Rows from block 9 of a small image classifier, named by matrix and row number. Rows with one number within an expert belong to one neuron, the router's apart. Each number is 50 + 12 x the weight over its row's rms, rounded and kept within 0 to 99. All counts start at 0.
After each expert's rows are labels from the 100 images, of 14848, where the router gives the expert most weight on average: "top examples" is what is common among them. Only what is clearly more common there than usual is listed. The data: retinal OCT scans (Kermany 2017).
# router: router (model.blocks.9.mlp.router.weight, 64x320, trained with AdamW), inputs 162-215
# gate: expert gate (model.blocks.9.mlp.gate, 64x160x320), inputs 162-215
# up: expert up (model.blocks.9.mlp.up, 64x160x320), inputs 162-215
# down: expert down (model.blocks.9.mlp.down, 64x320x160, transposed), outputs 162-215

# expert 14
router.14:43 55 68 49 37 50 44 36 39 63 36 46 50 71 56 72 59 60 52 51 55 38 51 42 40 56 56 42 54 57 62 56 40 39 54 51 44 51 59 54 71 24 38 39 43 46 36 47 58 67 33 53 59 48
gate.0:40 54 42 55 41 61 30 43 37 56 64 41 46 54 38 50 48 45 37 46 58 55 50 38 65 60 41 55 63 62 52 47 64 68 64 64 38 34 46 63 74 54 75 44 26 67 57 71 57 51 56 41 33 56
up.0:38 73 49 31 39 52 25 48 44 44 52 53 59 57 40 60 38 46 39 41 60 57 53 59 51 63 46 47 67 58 52 37 46 60 60 64 50 31 55 60 65 68 75 34 46 64 65 55 54 48 64 46 36 60
down.0:62 68 52 49 50 79 64 38 64 53 75 56 57 48 45 45 57 63 44 49 46 40 47 50 26 71 53 44 58 65 63 46 50 66 61 54 58 54 63 75 50 65 46 46 39 58 36 47 68 53 34 62 75 59
gate.1:45 41 47 39 33 50 66 58 49 57 55 54 42 70 51 52 46 44 10 34 61 59 47 51 40 53 48 43 21 33 50 42 56 34 46 45 29 47 36 42 55 58 60 49 49 59 60 65 57 53 65 57 63 36
up.1:42 55 62 35 50 54 60 42 69 57 46 38 24 53 57 43 46 59 61 45 67 46 53 40 54 49 28 67 48 38 39 75 62 43 30 40 35 58 39 39 53 61 54 49 45 61 66 52 76 43 54 42 34 48
down.1:38 31 59 41 43 51 28 67 42 43 42 73 59 50 52 51 50 63 51 57 35 38 49 58 53 69 27 43 68 42 61 50 27 50 46 55 37 47 55 42 40 50 58 47 60 55 60 53 45 33 45 36 33 45
gate.2:27 59 38 33 47 55 58 33 60 36 53 53 52 53 50 44 35 59 31 32 71 60 22 46 58 47 17 34 61 55 52 46 67 37 45 57 64 28 69 40 62 38 71 52 39 42 47 57 54 43 56 44 36 46
up.2:38 48 43 50 26 62 28 52 53 49 32 64 26 52 32 36 45 64 48 47 63 42 38 42 44 43 53 45 64 42 59 48 41 40 44 72 62 55 54 53 57 43 67 41 39 42 48 52 50 49 31 60 50 67
down.2:44 62 58 40 45 49 60 61 49 60 48 29 58 42 51 40 43 56 59 26 44 48 60 33 53 48 59 50 41 52 42 46 42 37 57 26 64 40 66 48 27 59 67 41 70 53 51 47 36 58 74 53 66 41
gate.3:64 66 37 57 78 49 51 50 56 53 69 48 38 38 52 43 48 50 41 52 41 60 35 70 62 52 45 75 50 56 48 64 41 53 74 59 40 39 57 50 32 66 25 43 48 67 69 72 68 59 67 71 46 45
up.3:43 33 47 67 62 42 53 52 59 41 59 64 56 43 55 47 45 57 36 42 53 78 46 48 44 54 54 42 74 43 48 59 53 64 51 46 65 48 57 65 36 47 47 42 38 60 38 58 79 60 60 61 46 60
down.3:62 67 50 41 64 64 37 59 27 53 33 71 56 45 37 33 60 58 44 40 44 44 50 51 74 55 37 71 47 48 36 45 61 43 41 40 42 46 48 63 48 33 33 79 56 50 46 35 49 54 33 46 52 39
top examples: finding: drusen

# expert 41
router.41:40 42 53 34 34 44 65 41 47 64 62 51 49 45 42 79 49 59 52 51 47 65 68 50 34 54 57 38 41 44 28 48 57 51 64 53 36 43 65 54 54 51 68 56 43 36 31 31 37 59 49 49 56 33
gate.0:48 65 41 49 63 42 34 58 58 49 56 37 42 64 56 50 80 75 44 36 54 36 59 40 60 72 67 66 49 42 54 71 34 42 43 58 58 57 53 68 62 27 50 65 55 49 42 61 34 61 62 46 51 28
up.0:41 24 39 51 46 56 30 50 44 60 35 42 54 59 48 45 36 36 52 55 34 61 47 66 38 33 52 46 53 65 57 58 50 62 56 51 59 54 45 24 44 44 49 44 54 58 40 43 52 53 36 53 48 57
down.0:52 54 52 45 41 53 21 46 57 79 48 29 48 50 38 69 30 63 51 36 47 56 46 58 59 41 53 46 49 47 53 42 65 53 45 72 62 60 56 58 59 43 45 61 38 53 49 46 30 75 37 45 53 56
gate.1:53 42 49 57 58 40 53 71 49 41 47 50 45 57 53 24 52 41 59 47 46 41 41 38 59 46 62 57 56 43 33 47 36 72 49 68 59 64 41 46 50 38 41 29 46 63 11 78 54 60 67 51 65 35
up.1:57 49 53 60 59 50 51 56 78 43 71 61 37 31 40 39 40 62 43 55 41 50 58 46 64 53 54 47 78 30 33 30 38 73 43 68 60 67 48 71 46 46 55 52 59 49 38 61 37 49 47 57 51 41
down.1:55 76 42 70 50 47 86 45 57 51 49 39 64 49 56 58 57 65 29 41 38 59 63 56 33 53 48 37 35 47 56 42 42 50 58 56 47 58 28 38 61 48 24 60 54 66 56 53 66 51 53 52 44 54
gate.2:56 46 62 39 60 41 63 59 57 46 47 40 38 57 75 37 56 49 62 69 61 50 32 48 49 55 61 30 37 29 57 49 45 17 34 56 48 48 49 26 47 25 43 55 42 44 33 52 54 45 65 52 43 49
up.2:39 59 20 66 64 61 39 65 40 36 69 54 56 29 51 42 27 59 65 25 45 45 42 38 58 57 36 65 62 61 33 52 50 75 41 42 44 56 52 52 40 61 66 56 46 54 66 67 55 35 35 50 56 59
down.2:55 37 50 47 64 52 42 56 55 66 40 65 49 35 37 43 77 62 48 53 47 63 39 46 28 48 48 59 66 52 42 33 55 50 43 65 54 59 56 50 49 54 50 47 51 47 52 57 48 62 50 29 45 46
gate.3:55 48 42 38 43 20 69 61 76 83 51 56 51 53 17 41 40 31 60 38 48 44 76 36 61 57 55 53 37 61 43 46 37 45 49 58 36 47 65 57 62 62 53 66 34 55 52 53 52 58 59 28 52 54
up.3:71 41 37 59 52 56 35 51 26 70 64 62 53 44 77 51 53 48 39 32 42 55 49 51 32 45 61 38 52 43 54 34 43 51 54 59 50 35 73 70 48 18 58 58 53 55 53 47 61 79 33 48 33 59
down.3:40 43 33 33 51 71 83 60 50 41 47 54 52 47 46 54 46 43 42 60 51 63 58 37 38 49 48 68 50 60 45 57 54 61 29 46 40 60 35 53 45 30 65 50 39 61 62 58 83 29 55 56 62 53
top examples: finding: choroidal neovascularization

# expert 33
router.33:67 32 46 65 46 37 50 62 39 63 49 39 53 54 41 74 58 42 43 62 25 37 62 54 48 74 42 49 39 65 47 43 45 43 17 51 40 46 51 46 46 41 42 55 20 54 44 67 65 53 33 43 54 49
gate.0:72 64 49 41 55 46 59 45 66 56 53 38 54 51 28 55 67 46 50 47 44 48 57 50 47 72 55 43 35 67 53 43 45 33 47 52 80 48 63 74 51 69 57 59 46 25 39 46 61 64 53 49 56 58
up.0:51 50 50 56 62 40 62 55 69 46 61 73 66 41 48 47 56 48 43 38 49 36 29 43 48 40 64 31 55 41 43 69 53 43 34 60 35 34 51 54 34 63 50 66 53 93 51 28 71 52 45 49 49 62
down.0:45 49 63 50 45 48 42 55 44 37 59 43 40 39 53 63 48 52 35 63 41 48 31 56 54 48 34 72 58 30 54 51 43 46 55 49 70 43 43 43 39 51 45 57 83 44 59 28 52 44 57 62 39 53
gate.1:53 49 52 57 67 33 54 64 56 53 52 49 61 36 43 63 46 12 38 58 50 54 49 57 37 48 42 59 53 52 44 51 45 55 45 56 70 84 59 48 46 44 34 49 70 28 49 43 53 80 48 62 75 58
up.1:55 31 43 47 70 31 37 55 57 33 45 76 53 32 59 38 54 47 75 56 65 41 24 47 69 36 39 27 71 45 39 51 47 37 49 56 51 33 36 48 24 44 57 67 68 34 74 42 45 32 54 32 45 69
down.1:16 36 67 50 41 53 42 51 46 39 55 29 48 63 44 64 58 46 59 57 65 56 52 63 54 54 61 54 50 44 57 62 30 65 69 56 72 56 42 65 43 50 45 31 42 60 33 35 42 48 41 60 39 52
gate.2:46 42 32 42 62 31 56 65 50 34 68 57 53 39 61 37 42 34 82 60 55 65 45 60 40 45 58 59 52 42 67 49 60 46 44 62 66 47 37 44 41 57 47 73 72 50 45 59 51 61 59 43 58 57
up.2:51 64 39 49 40 45 31 43 45 60 64 58 36 27 36 62 41 28 56 46 38 69 53 45 67 43 14 59 50 50 55 38 54 34 59 63 45 45 61 75 49 66 42 58 47 58 34 35 52 51 41 41 37 58
down.2:46 70 61 29 46 34 46 39 65 38 62 39 46 44 40 49 52 42 54 53 45 45 34 61 41 48 41 58 36 38 37 46 34 50 60 48 58 74 56 56 51 44 41 33 59 36 64 64 62 28 34 46 62 53
gate.3:28 53 48 44 48 30 44 31 61 59 62 34 60 67 31 44 40 45 58 48 56 38 58 71 58 53 45 78 52 39 48 48 35 41 70 49 47 56 34 65 51 53 46 34 46 40 42 50 57 62 73 41 57 53
up.3:61 42 34 50 42 66 54 47 29 66 53 54 46 40 52 57 58 51 52 56 54 40 56 38 53 55 59 44 45 52 70 38 64 44 50 35 33 42 28 47 63 49 58 48 60 72 69 60 44 28 31 48 46 47
down.3:48 25 45 58 56 40 38 60 67 55 37 58 38 36 61 56 61 49 61 54 38 50 50 49 36 62 61 69 45 44 56 33 24 52 67 34 49 58 59 54 42 48 47 62 68 70 50 44 41 56 32 52 56 58
top examples: finding: choroidal neovascularization

# expert 40
router.40:49 69 60 71 64 41 46 56 45 54 41 45 76 60 62 55 48 73 48 36 47 61 48 40 54 37 55 48 42 65 46 64 53 39 60 54 31 52 53 37 55 56 54 34 40 47 56 40 55 54 61 48 40 68
gate.0:58 55 43 46 47 53 58 49 46 68 54 68 49 37 33 54 64 23 69 45 52 44 60 64 44 55 49 46 54 68 61 29 60 47 31 46 53 34 30 44 66 51 56 43 47 61 68 53 60 34 40 39 46 47
up.0:59 51 45 55 44 60 56 54 36 40 70 43 49 57 37 63 58 48 53 38 51 70 47 46 62 69 47 56 23 46 48 51 67 50 42 52 32 48 44 56 69 52 60 77 33 31 59 72 48 51 39 33 69 57
down.0:54 50 51 66 47 67 41 72 45 44 62 28 40 55 43 52 53 43 63 40 38 50 71 52 56 43 50 43 24 60 50 49 62 50 45 49 54 34 55 54 44 62 47 53 33 49 38 57 57 64 49 58 56 43
gate.1:56 59 18 28 55 38 40 47 45 47 40 53 70 21 50 51 12 40 44 43 33 47 49 30 54 60 47 59 58 52 31 64 41 80 58 29 33 52 52 28 51 55 66 43 54 55 77 61 58 49 51 45 55 38
up.1:60 56 65 43 40 46 40 46 35 38 36 53 61 46 49 54 49 43 41 49 49 49 69 42 47 65 55 53 53 47 37 55 41 65 49 46 54 39 52 29 42 41 66 40 42 63 35 66 55 68 56 50 62 38
down.1:65 48 43 62 61 52 44 44 51 52 65 44 51 54 48 57 63 51 42 43 58 75 68 49 48 50 41 50 61 71 48 61 70 46 57 62 39 26 61 50 61 52 47 44 45 53 49 46 31 39 80 64 65 35
gate.2:56 52 40 50 69 59 33 44 24 68 42 52 49 51 55 35 43 60 45 48 67 19 42 48 68 64 39 34 37 47 28 43 41 44 62 71 52 68 57 53 68 45 54 48 61 49 45 44 43 57 51 28 55 21
up.2:57 40 71 69 46 63 66 44 31 41 58 48 44 48 51 50 50 38 51 64 39 72 30 36 38 42 60 42 51 45 46 51 47 46 42 37 30 26 54 68 25 56 48 53 34 55 71 48 51 54 46 54 65 40
down.2:42 37 66 53 41 34 07 59 60 49 48 55 61 50 51 60 45 30 49 43 55 33 49 40 32 48 63 60 33 46 42 43 39 39 54 57 44 60 60 48 40 66 52 49 42 44 41 49 30 37 65 42 37 34
gate.3:59 50 46 48 53 22 35 44 24 45 59 68 46 60 36 37 46 26 66 57 77 51 33 51 47 52 50 34 57 51 45 30 44 33 39 43 49 46 52 66 47 40 52 28 38 66 59 51 41 37 56 50 55 44
up.3:50 49 57 45 16 56 60 38 58 48 49 52 45 51 63 63 42 59 46 47 57 50 58 72 49 47 32 64 55 43 67 54 34 66 53 51 65 55 63 64 53 58 49 54 41 50 39 50 46 37 77 29 63 45
down.3:59 77 43 39 68 41 45 36 54 43 39 54 62 53 45 48 41 48 46 47 58 40 52 34 64 53 51 36 70 70 53 43 55 53 66 57 62 63 55 63 62 16 60 44 46 60 55 75 55 50 34 44 56 47
top examples: finding: choroidal neovascularization

# expert 39
router.39:41 46 84 41 50 64 59 31 65 47 61 31 50 52 54 72 53 63 55 49 57 60 42 49 38 57 30 51 61 41 50 63 52 69 45 46 51 28 52 44 50 55 60 56 70 49 54 51 38 51 35 47 58 52
gate.4:30 48 66 43 39 40 48 34 68 42 53 29 27 61 50 47 55 53 36 64 68 37 45 50 52 40 47 24 66 53 45 36 63 49 51 68 46 38 64 57 58 58 52 33 50 51 32 62 28 60 63 50 37 39
up.4:68 56 35 52 56 46 54 65 41 75 59 77 62 21 52 37 42 40 60 57 28 52 58 53 42 64 52 54 49 60 48 61 39 49 38 45 53 53 41 42 53 51 46 59 73 53 58 42 74 27 39 50 53 60
down.4:50 58 66 34 49 51 64 53 62 60 42 88 60 35 48 66 43 78 53 44 40 66 42 54 32 60 39 67 53 43 32 56 46 43 51 45 40 62 62 55 52 41 42 45 56 37 67 49 53 42 48 32 55 45
gate.5:47 52 44 55 73 25 42 45 50 57 25 69 62 54 56 38 69 44 53 82 50 60 53 36 59 37 41 41 52 26 42 43 27 52 47 64 53 58 59 36 47 37 51 55 35 44 37 56 51 26 65 51 66 50
up.5:39 43 44 55 71 36 26 54 46 65 41 50 51 54 31 44 77 53 48 76 48 62 45 44 57 41 37 37 50 32 55 41 36 62 51 81 49 41 58 22 61 01 58 52 40 40 47 53 33 42 53 50 66 47
down.5:55 35 79 62 44 61 48 48 53 29 74 75 33 54 25 67 54 53 58 48 47 69 44 37 55 55 47 52 52 53 55 40 77 57 45 70 48 45 38 61 52 25 50 41 48 40 71 32 53 59 57 55 65 54
gate.6:66 68 51 58 51 54 58 33 73 44 65 56 53 51 53 48 36 53 65 46 42 64 57 48 59 54 59 35 47 45 47 46 42 41 36 76 59 55 52 59 61 56 43 83 45 33 42 65 62 49 72 53 41 50
up.6:37 44 37 48 48 44 49 52 52 75 42 34 63 58 53 44 65 30 46 40 55 57 45 44 38 40 55 63 57 49 46 39 62 51 55 44 44 57 44 58 46 33 50 50 31 60 66 63 47 64 57 42 45 60
down.6:55 44 44 51 43 68 50 39 48 53 11 50 66 40 56 54 46 54 51 56 48 53 54 43 41 46 53 71 78 62 53 54 30 38 59 42 31 49 58 34 54 40 58 68 34 40 45 75 64 46 54 51 44 44
gate.7:22 48 55 70 71 84 64 68 67 36 61 54 53 58 57 55 38 50 33 59 53 42 60 56 57 42 62 36 61 51 41 47 45 50 42 73 65 63 38 32 41 62 60 48 41 32 55 51 34 45 62 66 40 42
up.7:36 56 59 37 61 74 59 35 35 42 52 60 50 68 44 44 72 58 39 52 54 56 59 51 57 36 53 32 48 68 52 55 53 30 48 75 76 38 51 35 51 50 59 49 39 45 42 52 55 41 62 42 41 40
down.7:43 48 53 43 23 39 56 54 40 53 32 25 48 58 67 30 78 43 58 49 85 47 51 57 56 27 58 62 43 43 80 32 55 49 65 42 71 53 68 85 38 40 44 44 29 18 54 49 36 57 51 48 66 56
top examples: finding: normal

# expert 19
router.19:44 42 48 72 60 44 55 37 37 49 71 29 35 49 73 78 62 46 45 47 67 48 38 57 49 58 60 69 38 39 53 50 45 35 58 60 63 64 61 41 52 38 40 39 61 41 46 35 29 52 46 44 39 66
gate.0:39 38 53 32 46 26 44 43 37 59 60 47 37 66 66 51 40 61 38 62 68 45 44 44 54 57 65 45 59 45 52 40 72 80 43 47 44 65 46 56 55 51 34 45 36 73 55 45 58 37 48 34 55 58
up.0:45 43 64 39 51 46 78 47 59 67 56 41 57 44 72 45 46 73 30 36 48 73 42 26 51 73 39 51 54 33 54 48 63 75 44 40 35 57 46 56 57 52 21 39 56 56 54 56 50 36 47 42 40 48
down.0:21 46 63 37 66 54 48 61 65 54 46 66 52 53 57 48 48 48 42 60 49 44 43 58 60 59 50 37 61 50 47 39 25 42 44 60 50 62 53 67 64 58 48 41 61 60 56 40 43 61 29 25 75 71
gate.1:36 28 45 37 57 65 44 74 35 40 55 58 63 43 56 78 37 58 41 47 33 47 46 47 18 40 46 42 67 48 35 54 50 45 66 32 51 45 66 37 62 60 41 34 42 32 48 57 50 27 47 49 42 41
up.1:37 44 47 52 32 50 62 32 43 63 66 46 55 62 55 50 50 43 45 58 56 48 49 42 68 21 40 50 65 55 46 69 60 47 54 75 73 55 56 29 41 40 49 29 44 31 55 56 39 54 61 53 43 52
down.1:45 38 50 49 43 60 71 32 65 45 27 50 39 55 35 75 21 55 44 36 59 49 58 39 64 70 51 54 44 62 41 32 50 30 67 55 44 38 67 45 50 47 70 42 65 54 82 55 54 74 50 51 54 45
gate.2:64 34 45 68 53 48 58 51 45 58 58 32 26 54 47 46 46 50 60 51 35 34 69 55 46 48 39 23 64 70 62 74 60 32 67 55 71 73 36 52 56 62 42 41 35 54 39 46 56 48 32 55 51 57
up.2:39 50 51 41 58 52 40 48 64 32 53 68 60 43 44 54 60 58 42 49 65 75 33 47 55 47 55 67 27 47 38 16 43 63 30 47 29 33 60 52 50 48 63 59 59 56 52 57 36 56 78 47 56 52
down.2:43 39 48 53 43 43 22 60 58 66 66 65 33 51 27 38 52 59 57 36 48 45 54 38 58 24 60 48 57 47 61 39 37 33 43 68 64 56 53 45 44 55 80 22 22 50 50 47 38 57 49 47 46 37
gate.3:60 52 44 47 45 35 50 37 18 61 41 17 50 58 54 43 60 49 54 52 66 32 56 51 48 52 28 40 52 45 64 49 53 42 51 56 53 58 44 48 53 30 57 37 63 49 53 43 62 71 47 43 46 80
up.3:35 55 62 47 57 60 16 61 69 52 42 47 64 40 17 50 24 41 57 43 50 58 51 69 55 22 43 61 55 34 68 57 42 61 51 52 57 64 51 48 44 53 59 49 58 68 56 58 41 58 45 32 40 42
down.3:50 59 58 44 61 56 43 40 42 38 81 49 32 51 45 49 42 49 59 59 43 40 52 27 70 47 54 42 58 67 50 59 47 54 65 45 55 54 67 41 32 25 46 46 40 56 42 15 21 45 50 29 40 34
top examples: finding: choroidal neovascularization; finding: drusen

# expert 13
router.13:45 65 74 52 65 60 44 43 58 65 45 52 47 66 51 65 66 64 47 52 57 35 42 56 43 52 63 33 63 37 51 50 62 46 44 56 57 47 57 48 60 46 48 35 50 46 45 26 53 44 59 73 57 54
gate.0:30 39 46 43 61 44 69 31 54 40 50 50 53 56 62 33 49 42 60 32 32 24 50 55 50 42 48 37 42 34 55 72 63 42 46 51 22 55 44 50 40 48 79 57 52 35 59 67 47 48 56 58 40 44
up.0:35 62 52 58 68 58 63 56 39 61 48 47 38 65 49 51 35 46 60 42 30 70 49 48 41 42 53 31 46 52 42 72 85 42 52 80 42 38 55 43 49 45 61 43 47 38 54 43 49 53 40 44 37 46
down.0:32 45 49 47 32 62 36 56 58 42 35 44 41 75 62 47 60 53 53 45 63 46 62 56 67 22 55 55 31 35 38 43 52 34 64 62 45 44 77 56 60 42 34 58 56 37 58 50 40 57 65 39 59 62
gate.1:57 56 57 38 57 40 67 26 78 54 48 65 53 42 46 60 45 56 72 30 55 48 35 25 39 39 58 42 43 84 51 58 52 35 57 38 64 28 64 40 53 46 51 53 29 53 53 39 22 52 55 42 46 55
up.1:52 52 52 43 37 39 64 41 57 41 70 68 40 43 67 62 57 59 55 56 50 35 49 36 27 47 62 51 17 64 58 33 60 37 59 47 58 50 54 57 44 43 40 43 57 41 44 49 36 52 50 51 59 38
down.1:39 44 68 47 40 48 45 47 49 45 44 38 61 53 32 76 27 50 36 52 69 49 54 70 47 56 50 59 51 48 52 56 20 40 54 48 75 33 66 63 50 57 35 43 63 51 42 32 41 66 43 53 52 74
gate.2:67 46 46 49 55 44 60 64 61 45 44 54 70 37 31 51 60 66 54 67 42 60 34 40 40 59 33 54 49 66 37 48 50 45 52 67 38 52 43 53 69 49 54 52 59 71 54 42 71 44 53 48 55 58
up.2:60 48 52 47 51 54 67 54 70 33 30 40 63 40 50 43 38 45 66 38 52 58 62 27 49 83 45 55 61 75 46 55 57 53 51 56 22 45 32 48 68 48 38 75 45 64 47 59 69 59 64 41 57 47
down.2:52 47 50 54 33 55 43 55 53 50 27 41 74 66 51 51 33 20 60 59 52 57 48 48 54 47 70 51 33 30 46 50 61 60 53 71 47 43 36 38 60 80 42 56 39 56 55 57 39 58 73 55 35 67
gate.3:46 46 24 45 53 43 54 59 47 48 81 66 57 51 50 21 51 39 68 44 38 44 71 28 47 39 47 65 39 59 65 54 47 43 50 25 56 50 33 47 40 61 43 71 57 54 51 63 48 66 62 62 44 40
up.3:49 39 60 72 40 56 24 27 50 43 58 37 39 42 66 50 55 48 43 51 62 60 44 42 58 75 36 32 47 40 41 35 26 50 40 39 46 53 63 62 41 32 46 70 31 62 40 34 33 39 43 52 52 35
down.3:49 73 38 56 52 42 60 57 60 38 66 67 56 40 34 61 71 50 48 27 53 60 39 48 63 46 54 61 52 71 40 56 58 59 51 26 50 51 39 21 50 45 71 75 52 48 73 54 34 53 59 51 40 29
top examples: finding: drusen

# expert 10
router.10:65 54 35 45 65 65 55 23 41 50 53 24 33 56 45 63 30 54 22 45 58 37 67 55 41 64 75 46 37 20 56 36 34 55 36 42 46 36 75 63 63 48 52 44 59 59 56 50 45 59 35 53 40 38
gate.0:51 61 44 60 40 48 59 57 60 63 21 42 59 54 52 37 39 51 54 35 26 62 64 44 38 58 37 71 30 44 34 33 32 44 58 50 45 38 65 55 44 38 46 47 52 54 38 53 62 54 60 65 51 25
up.0:68 60 54 42 63 60 49 41 32 48 66 49 39 58 58 61 37 37 33 52 74 71 75 42 59 44 58 49 52 57 65 53 65 41 44 79 33 64 45 67 67 64 43 49 33 28 34 56 56 44 39 64 74 33
down.0:35 51 72 51 57 64 38 52 82 47 58 52 57 49 55 60 33 42 57 48 33 34 54 53 46 61 53 60 47 22 49 41 46 77 53 48 47 71 93 61 57 56 54 48 48 45 58 59 37 55 32 50 42 44
gate.1:30 36 32 53 59 48 58 35 54 50 59 28 62 59 54 39 50 50 55 16 63 25 51 36 56 62 40 31 64 36 64 51 37 46 43 47 41 51 37 40 42 51 63 45 44 74 59 72 40 49 44 24 36 45
up.1:44 55 39 60 71 48 54 37 54 59 44 34 64 44 56 37 48 38 55 42 37 28 42 53 46 63 49 43 54 34 51 47 36 50 19 28 41 46 53 19 54 56 49 59 50 60 61 58 35 70 35 43 50 39
down.1:58 38 23 45 52 59 37 72 43 32 30 80 49 26 38 45 50 49 62 63 37 59 40 52 19 60 37 64 65 36 29 61 49 61 32 34 37 58 22 39 50 48 48 54 50 51 75 42 62 40 39 60 62 39
gate.2:40 55 65 48 40 41 62 56 51 10 43 41 41 38 39 46 40 62 53 43 34 49 48 48 64 75 65 62 39 61 45 64 44 41 27 45 49 60 60 57 38 61 39 42 55 48 48 50 36 34 49 64 45 35
up.2:50 51 40 54 58 40 41 33 50 34 52 40 55 33 63 43 51 55 61 50 58 45 62 43 40 54 41 37 56 49 59 59 53 70 48 28 46 52 50 44 47 66 75 57 32 59 48 35 43 56 49 61 65 57
down.2:54 50 53 48 29 45 57 48 54 50 45 29 63 60 28 50 45 31 63 49 66 27 46 44 42 50 48 50 49 60 56 49 47 34 73 32 41 40 65 51 36 50 49 57 31 40 50 55 45 53 48 42 53 62
gate.3:44 36 50 45 52 55 38 54 42 54 57 34 51 46 43 36 41 69 36 56 55 59 48 57 50 26 71 50 33 45 43 48 28 36 51 44 45 60 55 54 36 70 59 29 78 64 33 37 48 67 54 52 47 40
up.3:55 47 39 47 51 44 51 43 51 39 51 44 42 62 55 66 57 30 56 42 46 44 48 40 44 69 38 36 65 58 49 50 71 40 33 60 67 34 51 54 56 51 49 66 27 41 69 58 67 27 42 49 53 41
down.3:62 46 44 43 46 43 35 31 62 58 61 30 45 47 37 42 35 49 39 42 82 49 55 53 61 28 51 51 58 54 37 48 67 48 53 58 38 66 62 47 52 47 45 40 21 59 59 61 27 61 59 55 37 46
top examples: finding: choroidal neovascularization